{"image_size": 20, "vocab_size": 33, "layers": 10, "qk_norm": false, "layer_scale_init": 1.0, "parallel_block": false, "inner_norm": false, "tie_embeddings": false, "residual_init": "zero_last", "one_sided": false, "adamw_lr_other_params": 0.0014, "epochs": 12.7, "final_lr_fraction": 0.01}
Rows from block 5 of a small autoregressive pixel model, named by matrix and row number. Rows with one number belong to one neuron. Each number is 128 + 24 x the weight over its row's rms, rounded and kept within 0 to 255. All counts start at 0. Numbers have three digits each.
After each neuron's rows are labels from the 100 images, of 14976, where the neuron reaches its highest value: "responds to" is what is common among them. Only what is clearly more common there than usual is listed. The data: retinal OCT scans (Kermany 2017). In brackets: how many of the 100.
# fc1: MLP up (model.blocks.5.mlp.fc1.weight, 1024x256), inputs 128-255
# fc2: MLP down (model.blocks.5.mlp.fc2.weight, 256x1024, transposed), outputs 128-255

fc1.47:159139143160107133159113150138106142145087084138066123133183122160150120151147145136134139120132087111161093143162078120181125140117131111135126105125109132125132165132127113149122144128101116152105092125129144094128127121132123116128114119103108147120135158108146089134082093123094136137186182118144145123156084135119121123180125122118102149135132146110163144171089123150149129108171
fc2.47:120116114164149159107153111101137127118161097100129140092136134073103141129111100102110110113115147118125119150092138121165113146149126137090137162127158094153123121148098112092130111125147103171174153141137121105151111173116149136131124162145084095117108103107172176131150177118130123129106109124115136074061134165105158098084152128127090125106111132131110099144146101175152151143098
responds to: finding: normal (86)

fc1.391:128103128179164130129102121162110123143126110148094115132134106160120131147083110109111097155108101087092125145119116129150114118112140154143123145088163125119114113133133112173133149139153128114136135156129123086156137141137056149160118115162127118116146124096157132118132123109148092137165136144107160167101127146134165131073133120111125135110068132137098117139170180101110198148088
fc2.391:101146170128094150128143138118118136094160166137139159136131106158120141127131102161124100141123149131067110132156149105154134119090130124129149138124137163099107102170120174086099135092137127153110190146146134106106132135090099146083092130133121158130171079147078162124095110127136153117117145118115108177147196110172133088172117153092169117110143131176082148128126128103152129132111
responds to: finding: choroidal neovascularization (78)

fc1.603:119110167151127168110132102132112137103105147139129127170154155162149071108090131171133159160115145177146094140082124124129152163089100153132098166150114115124155127120101122139162134136142106164132129116121117148088141084148151099139135153158141122112179125182149151165122110168097115127124097125109142121120154112162136143141120132093097132064133171161122114098105169125155134074113
fc2.603:122123107148138148122144108150174136133139163120152093129102112129130152165171148148134079111095113147110151149154102104188126148129120155135154145132142132132101125125153094118102127173132114176126100158110127131115093111144160148135144116127069129134134106154136144123115150118136151123145122134115119160120153183125117136138119102145164113150169101144123120172134133120124132096138
responds to: finding: diabetic macular edema (43)

fc1.715:128120116114169106099144160143160121134140116105102186147100080125118124130121113150108182110106097129095121112172117119138140117141139080155147127093134137176105103107126128140123143159125182124103125141121154143145134096113147157145132133136148113102140106163135149164138144108127122079130159098119111122084107156119083143116149138127129127097130131132129131129148098143165159130147
fc2.715:150144134129123135108175139127144128128147124112134132110077175127126150096131126138102173098128128141142134145122118129086115137135083101122133117106131119129120140187107111150101125122090126116143157127138143078111127113100129122150158137152157118127131095173115103142134128147168150121129121130143141128087140112112134123183147113077138169121114138096125106130103149124121129151145
responds to: finding: normal (83)

fc1.517:100119112111127109144136127140151100144114113112159153126124119105149125126133154129146158154113109165155167122124112104138195103120112135076085112159182111112090117077140088118145128112117090082132139107137152144082116128147132135123111153169099114171170129114158112093101101100133084123161139154163134109100102164109093118156095129153107136083108118125147155123144100094128113158150
fc2.517:134114125100104130135168150145105153162146093149154162102117123117128111128116173126177128111172107092156163150113127118141122109104115124132084130107081072133140082128109102120150183124139110172106167128123127118121126116131156115123167146130134133130162120102118137099178172154144105127116149134088115171147097110115126091137144132130131129135150152165131115124146160141118125126163
responds to: finding: diabetic macular edema (35)

fc1.527:140121151156130159126111132084149106154130148125141122128163169141134108157130120131125123117157119168102073141119123143134128115148128151167129124144142139079121128118145167132130126131090127120112116131073133092126135158154072157120096102110142131154102113114115121129153126107154098161112200098136084119178123148104126159133125135122141142117115122129059121105099147069122127099163
fc2.527:108111125139140089136143158180101168115111138163123103140114119086136138122144134133149105159119114098128132161101137106116139130096109122139117118140176102131152165101116126096134137095121107123091113118141111125149111183110096168094087161112145115134121182069161158127107123116144158107151096192143164146122147122153136124106138133141129111099167161083135179152105138123154099129131
responds to: finding: diabetic macular edema (33)

fc1.473:133151114140115152136168125107129128122148100142097108101083177125076142163121100097178117119141125128102145114174136118092141098139088152131111123157140128148111128142136119123120108118147128095133075096114138137146148073121156123134105123123078127058133143091144150123101099127167127144159164169130085161061141149151116165133139141109140114126117133145117177108087169109104136117141
fc2.473:176130148122112108129129120147165116093111134085174119139134164084127128093115115105116121118105163118122114102157154187141123105109185152135120136098092112097136165148116209111146095118096117145132161143146139123168136135154098146105143107174086143152149101168095145119137181156116103132092113141138136164131088097096104138141155120141131146127140152116120127130188087126083107102128
responds to: finding: diabetic macular edema (29)

fc1.348:116141105109113132117100111082165129177091111143122108114082153131133110150143134133165123127154143133147135093070154148153088096153070123170112137103104146158148105149143152092153145133133159145122150141127151143141135158126120090082147121153153145102096125106162110144089133100079129157103096114120113133101104109129137124132112069114103115173103111138111126135143142093100145131141
fc2.348:136096153139154112104171160145113076112140161123126131098134125125073170163140125119067140161113094088137104142097110154130162126126136123140137098149140125108124100158154140136154111157119099117108162149108085127146079152106132141134114159096138145129119100130102174164098099155161101094131147155130144122129150105124124118095119118101146150121180142126179120133124128145142084162134
responds to: finding: diabetic macular edema (33)

fc1.215:140130142122137143096136124110129154145141129109097098130083140136140114173164144114141111114132085117051096132119151137135147129119097136110116124145137152123121129151106152172162118168103143104124094121120084109133177125110156138091109163163139153113094123110119152081127108120094108143119120136150131150138136155132149100108155122141151110106166123120136116110108127096173122181143
fc2.215:114111119153092150129162164164136109129119152120145159110153117157082155137156091133115176112089134161114123116139100082118114173140160124114148105160141107121085148120111104101128097122126132126133126092087160191136176113144086090136095146073105134134083118143161130145095101129175148136126110116115117129098119129150148141149126140134147111151112123138104169124088111152122128111126
responds to: finding: diabetic macular edema (29)

fc1.28:122099123085122150073159118135145103148098140123122140143151132129113091170092139138087129140153088164105121158161134119103171149105196155125136083123115116163144159133118091130152107118117163111142131115157123129111149109159143161165143124101118157141113136147182105129144119140121117130121160126146114128111138155114119067130138135151129146133106156156128141132152115165088110171145
fc2.28:107132135110154125150118126110122087123129121157099143142134154142159124123138127107142121140111131115153147161110167100141143144127137120167107132084138102151144105168080155134096147074087148128136143145120113118141098137110124148137122094176106152131120131151113131149115070106140156202123111116116095077127167153090089135104123163131141159133142129122085105146130155120117143049109
responds to: finding: normal (90)

fc1.133:154153146144137147121116115152111082120130145134121090151129136113162114116176114158083152124157145148170154123098133103124138111170156121129121138098156135126134117103138107130117108143122144094083120123128122131162150104128120116124162093132135120152142144149102131155149168154111116147145146148158130142165113088145103148129088109115052171110135137121114102127121144094067139131107
fc2.133:137121118148107114145141122105137163135154152112076145105168141114193115148144133083119126171148133178103157135100094169174099121146144117130129162111129122122135136113081115148110120160117165081124122153148165122129132158158156104166162134104115107103140140105124098134074069127092142133152136095143178161125151113081124150126137094142128140102105110112125127151134093142122108124113
responds to: finding: normal (88)

fc1.567:138160154156158128087138078123102178076127135105136105065157146145120179174138120123131111149132097144140135173145121121108108158081151103103174105185120153136107118138142133127140124130149098144127090126129130092139183156116133105181144127139125126105128120143147077104139127152140141137147122130124173133136112141104145143133111149105128130121130097113155157152098084108130097146149
fc2.567:100111118129112138132121146118131122094158125156157090126098151099150094100133135171142115115106120122101130108078121133110101122137114118109091136173126159139140144149135086091075148093127116124128112108129141130160114152099114137095118139116154111082120131112118181150125172151136154135151152118136147154099124126116127145121136109116100101167116075174141099091132084125156113113141
responds to: finding: normal (79)

fc1.317:168108149118131092109108075145132115134112120129129127123165154127129118119141102115121147102156113142125107100082124154174096138114127098125106127088149189094118113133122127152144085149103130130123152148169129136151143147143131139162092125124150140113154117168111107132095184137109123146102111129103127118166125147153102122138104131101137100156112134160145109116118092155121083081134
fc2.317:114123101130120155157113130129167144104153118115169159138116131153164126121118124085164121135100137129123118094141136126101164106119156137157120160153119092171160174073128140087125176110132091144118109123098141097138122110112116148130169147100130118105114149119147134104147100107121116109137102144158182107113126121110141114129150114175152106097146114137132183114124117157175146120126
responds to: finding: diabetic macular edema (74)

fc1.429:138167163157119115110119120147098141146141149181145144114117159145117190121122126145133122086138122104103127090132133093102133142137133179113082103099159137125147127143076109151141094113151117115120103147144111125150134133116118160138122133147136145110161100151185115130114140115086139159103140144141126110137110155137087117083161081147147150124104143122142091140078122120170099119106
fc2.429:173130126136119112165095105135139127144094104134123131130128143074142094115135114138105128098159116149196133157144119122120123124101163147163134114153152136106152071153162176131105106162104088102088148104116160139124149152155081108080148147132166097141129101132119112114140135098156129113139119126126139128109113160110123129162070161142161128144098129113095144095117154125132169109088
responds to: finding: choroidal neovascularization (78)

fc1.498:141160133126141140098141125148131114131142117109125123155122103136098143154109165122085149133121125160125125201144070124138164123124154088100129124161141108127101099141120122112163115105156114137127137134149105097129098124175127134102143132147145133163129113162129137127122124120111130138131118136102093136108139125104139110130144132138130136137098132153114110128119123126156132146123
fc2.498:135091131137125117127160107131105147103127151088075136098123110146150126131156079144150118141134125127144126138117133090167088123059140130101076130096084121113149129093140114136124119126116189132192115143157181161089158137094117106129122100111110122127140154160151154128127118137108126119127118184172119119116181118135168157108137136101150152107151122161141110118097119123114125143157
responds to: finding: normal (81)

fc1.38:112138156125167096091106131176174157163134092133141126092103153133154133169131105084102115176117147151117141127167134096145108146093094148127098111176137095180107151138141146149132156159094127146128108132144137146143145128089125122163090137087176136103097107095118123136124079138090139164124118119166138163128117157113124141141123136119169137132119115158093089119153105114145108148148
fc2.38:092083121158074110098128077145103111133119148135127160137113147133133118117132172179114138130119142132107095161096144140103151127157141126103216140136080153145135143140154138121109159091096159117154124126100132126117118114118125118085114133155125145128155142112148126107132125142100138104138126101148140104133137147128180115116113114146138149177143153134130145086146094128083136119097
responds to: finding: normal (90)

fc1.587:167127168144101138135134123144096100139146065113147080106084170114119131156088111157173161145137137149130162118119103140129141154155100131121131153108094116152164169131137148143116130139074158126135130171149156141157120112162150140131165108172111172072126163130130129137102100117097121128112118172153153124142095096162127120141169094135135132135133144132094098126133092089122119112174
fc2.587:108109155121177118101116155156137128089123112161125149094126153098139105143137147122136128126118087119145095141106151100161126115139113136105097169182093128151172147126118161149083145123164136145151101140073125123142113171138162117141111091104134121105168146123071120105089114182097138098131133152124155139099156150140108159098145120159112127090158121141122200105091150169127103119089
responds to: finding: diabetic macular edema (49)

fc1.766:120157139087184149169141108170144135145083143105117120135159112097139116146165120132111107129103140120129138143104129166112160119134108141134093104127142129146122130115091121171129104144103128112111106158155098138140108112125098106148123153163108138126131147088076134172131145116086137167145118155091136128140159113115102148093114132132144142118091158120123168106128105101155172144129
fc2.766:117123136159089097105115114115139127116126121108141078153101111099073144147134121096123099161135138132118141152150163136102139123111105135138111137106150162143120155105112152114098142121147112167148117113099136125101114121191114140142149058123135121197129168162134131122091132127159118095098101139124115141152122173075140153145146177108116144141163136151153120146138130140111169133143
responds to: finding: diabetic macular edema (35)

fc1.71:186111124138135141160143104135112086121132148075114128135104137118075099155147072117113186141094150143116133138148118135114113112120110108111126102138157131149139150126109131181175131126132131141146090137114132149117151115120137134108138130165127116132106145154125144119124157128127125174117097137080153142152116145137110134119126152118123188140113135110104161131113139175132190104139
fc2.71:114120147101110130099139113148130125137089140153114085102129160170113141113083145149090119080112161106116145118108140113104126145122142144135112126172148126101138108163136144125113172141141117165138117082153134099105141129117155123120130116122116123144110107148110129138135146108110145131132149085186123119138134154115172079143107098104119118140147148131115128140157087102100133139096
responds to: finding: choroidal neovascularization (70)

fc1.144:122140144108149135158195126104109094142166117138123173129107096115082133097155127130162143123103168147124118178129109136164151169166129130122107068114174111148116172131154133147142155135125117145124070144119095158109145118185111115115129193151127149176149104128138101144113097138164123126164156151129104146141153135100107178112122097081149123158137148133137111125165126111143123132115
fc2.144:098124142156136170192109122106115145137140113152106155134135140130147165098131106132125116121110119107071118174128158130107111106132109101091177117071098123145167169138099124119128150088125157151143120106101151166135105122096168112128137130156146140105080108105111132123130146131150114145128159123129196090135148115116086121128150170103101111136086131098117123141166151136141153126083
responds to: finding: diabetic macular edema (31)

fc1.483:114106102124133113135143146160156164162131106119132104113131143144122139127156138113134110126163112155141119096113168137118131127129138117119162137142123131145138114096158098133115128107103145151147147111135117138139120109168112127132099115139153133160106106113136162137089145162150146062143157082124128118121114131159127129163123113130105091131154121155149136156130154161157138121104
fc2.483:165107135132133136169083154151123115084132127128142138109107136166140120170119147126185103128155133124109129094176141133118134172129140098163105113065141158123106111113077119133097141106137123068105165140124149107116169147109133121130081084119117159147144150134110085106142091148124112145097120147120159135117150129122128111115118081112140145142167134118120135118179095108101137102116
responds to: finding: diabetic macular edema (47)

fc1.178:156151130109143135117160128151168152151116140117112112120151145127137136169148143163095132144161147158137145139128088115112157130113127180141100146149110112098062131166122131130146120137112074107154093123161128130113127122124103165076126131113128109125104106080154180146133146134150171126105139156109163187061140097131137121107118128149152122118145146076129170135132106113109121130135
fc2.178:104141146146076138151131138128146110140128097109119135131163116132144138153147143119112129147118146113107156122102144144164184126145114123100135118123119113151085135159125104085107122147131163158138123122167109140165118111142147094200124182142097148113108151136117129135127175135168116100162159118161126137142095165152125166111125150154119122106135136140142088116131147130083132112097
responds to: finding: normal (82)

fc1.290:142130153128144114132171103119115102099112161140134108067131094112130102119155117134150158145087139141161078155130100146122175118119144133105123136119107124116147119093132122132165156154114121120162117150117129126112181124134157103166131120148128140084146134085068114091119121143160147148120112077123068100118140111157145115128133156141146138128183140114104132107143157121118099110114
fc2.290:147130080131143105123157117161099157082125121105121110139129162110186131139111153131109135122106133146125116130156110152098158167150094092164135108147092127146129151106116117168174145116154133134136138129118160136136083117154138177144103149130102085135111107117154157157119120094137140115121161121120121135093136129132170093128094121093089126118135090148099116142123100112115182133158
responds to: finding: diabetic macular edema (74)

fc1.53:098161117109123157140109090095110158141124110114127114092140123168118106130139115134130149105137138102151152122151116140112110112121127123124145132155092131109151133107082130123107129143120179115136149133106152123115110104128142103090158104145134120089116141145122156135087114095139115114134146124144148111174108129144149107179151107109112123176112148152147149133100124137115151125137
fc2.53:152138107137098158157116122121157155152170115113103126095167145135105133121139129136113150132154109111135148107114118146153124155134127130184119120111110183122117114142135159114139119119108134147155109142072155130138161120099110126104115087127102135116118113134090101111075137117134096090105120193157138129068095133139132154124189147072136097090147107154098112114135134134154065107135
responds to: finding: diabetic macular edema (65)

fc1.3:139143115126151150143157117150121136101141157084097160141093104106112145163139138150124102133174144092177125117144112117142128161125117116141101135148113161141097069112111135111133147167100136166122127119141154129123098100163147121083144159074135102147107117130104082119137160104104080107163124111132152088122103142100170136180157127117126143164146109109145139142149142115132136130104
fc2.3:149130124120134078122101110096124125159095078142127107161116103157152141105103141130161149134129150120116162145100143112127179097123105102133135190122121143136132136145117150124146149106163115086127126145150138125123110137130101161119145112161141152087160125129108096157159132093141108157130132115178133099124123099152147126130083114138112131133142161116079148111126113158116131161120
responds to: finding: diabetic macular edema (47)

fc1.437:126111100143109195139119101131187121097155118116144145119107160193115135086141082146109172093122134153160193156118080127136122113153124129133099075167120114151143107142128134139161102147129133129154112097083149131111129116177138128129122117153157153097127146133157143140150162097126157120125160183142117127144157088149117135135173133122130116160186140151122094146115119106131128090117
fc2.437:142106088155122125128197135153095180148113153062160105128095134100104079152093087110132122136161098113101097117164132110159123150113169158143149139110137107094165121108134143129133115147113185104119142138145152157077150138134159071138122109120114127109146122128110110132115142163117083104163081102097142090142153115096120070132097095129102141120081110114112120100143115116104126138129
responds to: finding: diabetic macular edema (45)

fc1.596:129133128147099109139111145080114114108122115145110132104139131155126134120151125110127103149168099169096141161125083098142166157124077127098139158156094105080153116122096113110137177133060113125136121118109124125127116147137119136117104135157091165115109136155170130119157130139108098094151166120144099151114143133109113132139166082124176155089127138112107172087156133151130143119123
fc2.596:090086105126132133116165138112162143143169179131139130120143118150084101102162131115144128123069118091181123131139159153132119128127136135130105119115151130155122153111143175134091111151131170150147125072091168129142158104099130114184163151142148113144161154136138089101074149129141128121093109124127124136129143113098112125127093162126093129135107137102166115118150138109117121122137
responds to: finding: diabetic macular edema (32)

fc1.748:081110141143089138109111097157121142146137115164193147140123122110100123120124122140167098118121130078143140099117118120154157102107133124109098133106105130089182128150087117075151129115104172144159123136099169108143096102123136156114121133106088102143127112128115112149099127117101140102108175098134106108183127112102092112160146136145110166097160140166148129173134100132142098152151
fc2.748:126128105088115167161142125106131129065111150127154076115168106155111163098117121143155109130097115142159117107117143143119141116138085128167151138134077126135108105141117116144092148185144103124154145154189105153077132115148123118142173131131169102143139085125141128106093133093108172114133154127118144098114132134105145166101084145067122095176110118119168113117159169144101106158129
responds to: finding: diabetic macular edema (34)

fc1.42:110139094134162128137120180166152140174136127126097135142132137162148097128119101116139119126158106122173113150134127148166149099118164140157123097139126121135156151104114150138113187124093123127132100160132091095093101150155068159127123081127146132135160129170144147138145101098092122143145122189133072097135106129148142116123143108145105111118149177142113126147150130120117149163115
fc2.42:133143194138117186100082129117110123140118143176129152130129125133088127143099121114131130108091117108128142138147107129093150142119136124138095125115109114127145173153145137129088128176138106132124157144161101108161149128095143086129106113130109161136111163101128081134174111139104098093145098174127075142095125123159107160134158135124095108134082143100130213127108144118150118109125
responds to: finding: diabetic macular edema (36)

fc1.740:120123144099147089129117134104108160106095134119143130126093131113169123117154118153151113102135144109112117155137136100134154164135153093141118128089132153090133110107143152160123142134095107095133098128166145143176130170145095114127107148133143131187168120137125122125136143132106137170134164109136122108169114139120102120094082140130135140085112137139147131152123132152139145106129
fc2.740:155126151131121156118136147128149094103162085136120118085138093164077171143151123128146120137099138160148126130121098089104141127132117100153159128132127154099140129156094156108164124108159139194140139127097128189128098141096153113135155137063083079109180124116146137147119156111147111115177105123131130177111145089122163133108167124165122120175144130088100096107138149111132130163146
responds to: finding: normal (86)

fc1.318:155137142125108116119091128145154119107094141167085157114103129154151150139108112139129160091121080128175136136139118094120143142124157098136071148116154154128140133123153136150140151157117143131088100114118112106091187107133153162087093135117163136109123130170141126154151093171101121145136086136108119129126166129107103119126119123095117123116166103095161120095149134139144124089100
fc2.318:124128116130155179147087154095112157101135075125146151131157095115119148116102108120157100125129115104088112182092115122127155161114133152124168111123144109129105135151068130106133080164153126140133145142167111120127125121132185099115109160138094115128112184102121079113106142107116102104106105103079123106100112150162144160171126104136105140113139142150102133139119160125159174133148
responds to: finding: choroidal neovascularization (68)

fc1.736:120131112147124105136121149115175154110153059164141095132121118163109098143129119108138119156130140179128135140131123119152119106180143107038116130112140115093081128120116111184129164136109115150126116142145124099115111159160149118150088119164126128153121147159095135133108139147144110138110131153091139087117133129145093139113109112104135127120134120127188142117127166104152161098136
fc2.736:163121122124134170147094116145117118137115119161144135094098177096135151145071144132176073109088141164143137149117174127130117142126130116136093102153106168089144145110106146124081061133079129156158162119134115136133155143107102091116141119109084130125123145129133088079121068105125139100174119135135111121115110099110161116142118116148100171163163079153132143141115159107128122131136
responds to: finding: diabetic macular edema (74)

fc1.115:153132132168122086126171107123121086119161136141127127101168134124180105146131130137171117111128088125128115123107139109142095145100165139140110139103137101155134082176123124115129147137119118144123123111142137156145144078161113119113096134140134110163126120133111137143160125166120173142147150076116149119213107116109128137096140133153106119131144146132116146103138111102156085124159
fc2.115:136163149119157140152121077102098128092136132141124112125127155147131118108127124147127151136119161150132129158156105148132110137102135168148158107164109149116115151127132139086139096103132107135200074156128137069117097169151135160092131152166137103127121137136128120099100118159135138133124105137101163120089116169140121133116116104127169037187137168160091126106142118166134137119141
responds to: finding: diabetic macular edema (43)

fc1.22:101135138113107161144111113138109083107106144145171144121072133130117120126138143163135139128142072119134148191131167122147105153115145149155098102139145174126161154154125082123133112112148096130124120174113126161117161124158143139106150157117138139107137101156135112151110156107164115205136155161106132121105136111099141125148118128108129158101144144113125113146158122114139105056128
fc2.22:138110137128138102145132117078169137138119156125114103109194115083166113166135116162127126116118134130121103114132136117150110129113130123096130146114114110100137131102125148146150134153137156080134107137149153158151181137110130143123090105047112088089107127140126118129112194129118121110098091106164084098144117110123135147119143129138082093093101170130136104157093125164137109139141
responds to: finding: choroidal neovascularization (64); finding: diabetic macular edema (28)

fc1.314:110151166098080125152141125136122108133114127135099191160108164116120147097144115137159131178105147118106184135128124147119152131153101126160145111146176153083170088093168123111135121106137121122119133155138125133086135109127149144171102179150155104134154080146102163112119093104153123137142108144162112112122126099154087096138123124136141115117144158110144139141153166098117136179118
fc2.314:172120089146132137095122118144176195141147120146113080107104142144092105129139099148088108095156122098160106116070145110177102144088156130114112117102132116156109141173108125144104127149136089140089134130090072122141144145132128146102156152133102128117119122116139133107076119129101093163146128136124114132078123144129168152124105127151111132125108118141108145142134153159148101158146
responds to: finding: diabetic macular edema (36)

fc1.544:083165139097128123152177123144111093096123131091118122141121089132142157089110124167130150139132124080142101146129102128134144147135085124137074122141127123117159119121126116141144110097114139156143121148127126162129128120125110101083065116120199122093135159165100142115137113133161101156135101111118121136160154129163120147130139116097136156132138157129134153158168139141119152126118
fc2.544:147123117119133142126120109150141146160145145140098151137128165142136111126108131170098086112156181169126108139142083116132112126132126146105167093120153144133171132149166119138099089139075130131147163199141123189130124156152106130095149133136107136128115112090122114174105109119138139104098165091118180126084090084084112151104132123095101109099097142123114118147135135114115148173103
responds to: finding: choroidal neovascularization (86)

fc1.340:148132117130142165148128130086143128132134106132148180095134103149119104152133082147118105118135145080160161134156154122125141158133116148103107137127108144163133143102122131098093125139089104125118110148135116116135135102085111116168083108131135124091156142143167132127107152098143171174155141170149140127118088131182157095154083141137116124092120143140131107124157118118106137122192
fc2.340:154132115132136185138104141142118136139136131118147098135134087094144123132182161115100131130105139146142158112139082131119113099120097114154154102113177106106126103103151126127161165147150144132117155079129169103159114131148132111123112122154125101108137131123102112103117187136133142105090117115143121142132131082155131152159105136125137109154143130140152147124098127171143101131122
responds to: finding: diabetic macular edema (49)

fc1.280:113186135155172098122139159083150149120157115104119136119132146166127098173112104157167116112142105170121112110157117125106110149116125118132144125095119137152144136133138124123059157123102117176115121165106146159118091136135102134111201113116143111159120094071099097101136131132136113118127108141086124131080066136131144161139078143119106135144117129124171134092116119112148127106158
fc2.280:140129175118065125127099108101135113113101115127131123155096158130125118147154125118119126119147151127161120156107123131148147153075099151140170106131149137117130150114116141149163134136161107103158131091096115094133157118154178106179125140160131135121105154130159124128144145144100179085138117131112145132146158112089141147103141157091125127077119142111079131113141104151114176146133
responds to: finding: normal (91)

fc1.260:145136114141185091130105147154090143142171143120153143125130099143104083111150141144178148142131104113159148147154101156125153148125135080134139084148082152147100133106106153195091124168135110103125113076132100074111143083127174110149110115138122129150138096065145143139130117135125165135130139109137122142152093135127155096127157139154114136194156134092122122129126130145136138103143
fc2.260:127152140170144122127126121166118135084147159166103122134109142111164188113130093149122112142130154156130146131121154071086155130157121136136139111092114107165155122145132135129098094095114098128126156115191130173097104134132144115130119112167113148117134129133123127153135143108116083131202102113098107100102162099137127112169091137144113136108161117097126089113119150163149110104145
responds to: finding: choroidal neovascularization (60)

fc1.409:093127134135124138109110110137189150099109103114086141122155199133102116106122119127119129165131155089127151123132131160111142132095118126135144135136110133161154152103082082090133140063128165133142108123111138115176102118122100144099145121121156169145160154129149131140115098139102111131126118106129134166134128158133124145126122110116114080153141178131139094085135100158169112119118
fc2.409:164109113118129136103148178136142126081149121140145079145108149163155098123116116119093114107165130114120153103159120162147116157148181172138136106136132141132106151113189151129118107142137113139125125141128112087095127142136141132090096119164088109152130125112079145099117162099144094158144090080152113104124136119129091089122132136215118089118124117125151164200122153125152118147129
responds to: finding: normal (98)

fc1.68:151123105156105138121143155110132147115108136134137108110100154131141098106159137122135131142134098159094117138137124118175120143095155099139126148105179113156157122137128142130125122132131169105129130124102122100124127123157102124136090153102126099155119105081136110155147154173144138157132124100106159098152158149093080121096112167144116136134098123155156125093138091135132134141119
fc2.68:182138164099159124122079118133169092100133151091112172130129159089109158144120097144117135155143131128083144102135133123135085104130097147151185141151080119115110141112081155085107141109112086129144107121116141124144133134125146118130153124088115125108157146170174147123092129132104140137139163162125192131168116146130092125128156123122131127141150140125107124089107157153161130139113
responds to: finding: diabetic macular edema (37)

fc1.338:190151145115142095140115116091173109104089143136125124112115092136129135133162099091155122117108116150093146139133126117195127140138117106102095109102117128132136123156120143116157137116148144141110086102106155111156105143161101102088097082102164140147116183055112132154156117107159145141156143148172136146150092127133109108138151157118134141159143130140117121165127165160096084165125
fc2.338:117103111161147123128182124141103165138157121130082136174125114084106116129126171108153135095170127107129139117107120117143117133133129103117114147121133163093157180128090133151115118143145129166138121119145127083111154155143185115153157111170095146103119162166105114098079135117124076087111149158139130119129193164167068136134137118137148089125080140109151116109130105137138141128138
responds to: finding: normal (83)

fc1.196:073172062139128116139103086128065109116102126126142091112137128123104120121183096162116132136102095183101137095139119117143162127108114128116181102142124117135149153116141083162122143117112147116134144147097150098127111141119087123152137129116157163148145132134142137129122141166117153150131149115174135142135125143126157116093125069158150130111122113139142137153117093134110105164111
fc2.196:165130137174167117122091098107101138133185128162172151136131112104150174117131122126117118205141134124134104123150139123157110132077138147093112119116086131077131158106112158099108121132086143086130131126128133148136122123132140118156136111117097146112135121103130139096112164184172097131114122124134129100127119109144164126126135153125116132112147127133106118132107064164110094146140
responds to: finding: diabetic macular edema (39)

fc1.633:138103171130115082102152133097138159133122130162136121114095113143079143156123141147137089148100134140143148093151128088118116108107101085150104169110180172104118098129150114160115129144160169143125126192147147144123139098132132154127103138117109134121117132122127128132116119139143142100140126118111130117136116115130120164092154123161096121148137106131150145152121165092125141133118
fc2.633:146124170150118155106146153145130124149134102132094151096121089110144148115124106143124158141139149111158132167126134138152152176111132166125113103101159129084161108137133136098110143111126137115121131089127146114111139117126107116160112105155137121131170156135177104144110126147096166140180165164128120122090146145100146123102135110110162156143171133129054143152093168136132155097097
responds to: finding: normal (83)

fc1.707:150210116109113115125153144137114137121130146128110136168147087152164109159132128133119116148095127072112116137105107110115126128147121115128128140139103132133132143083137166144190123127138128105151100122098141155092098098117105101129117157117140101132091135116161116143096149106101153128124118126161119140124120121163148085101160127110096117091135138144133152127133129110181115131126
fc2.707:144124149151120127115126102095141139138146121111095123086117167116162142118117122092111104134127145149163189115118097085139146158139101137148136135132144102170106109108127161128175132089149129092119135163160161147164116127081135122169132157158138120113137149143128156118137149144116110137158139172113116136119132136069189117087136125100125159078132139134100137109107087104102138136114
responds to: finding: diabetic macular edema (36)

fc1.315:175172145107110195147114093134124125126132110083125099143131131180088102141148162121103097129155085160142119077135131139141156102132122072109111144137136128137103122097121175085126153137152126090135131145109123117131108120096152145148136134094112148120111142078168100097113156135162133128119129082152132164131119126088125131179145117134088089175116159119125131051179174113141115107124
fc2.315:110134139142140095117180114140103099125131115123110103157163099148145129082096150151146172099096177117123153135067150125150140095151112127132146112113070123154180148154117128144131114108150151142137147126150157134095126164145117153164124116134122128175123105126161112112145146094082123120120100158115135163111118117131102141109142154147124169152167128084089124165114067127157136135145
responds to: finding: normal (91)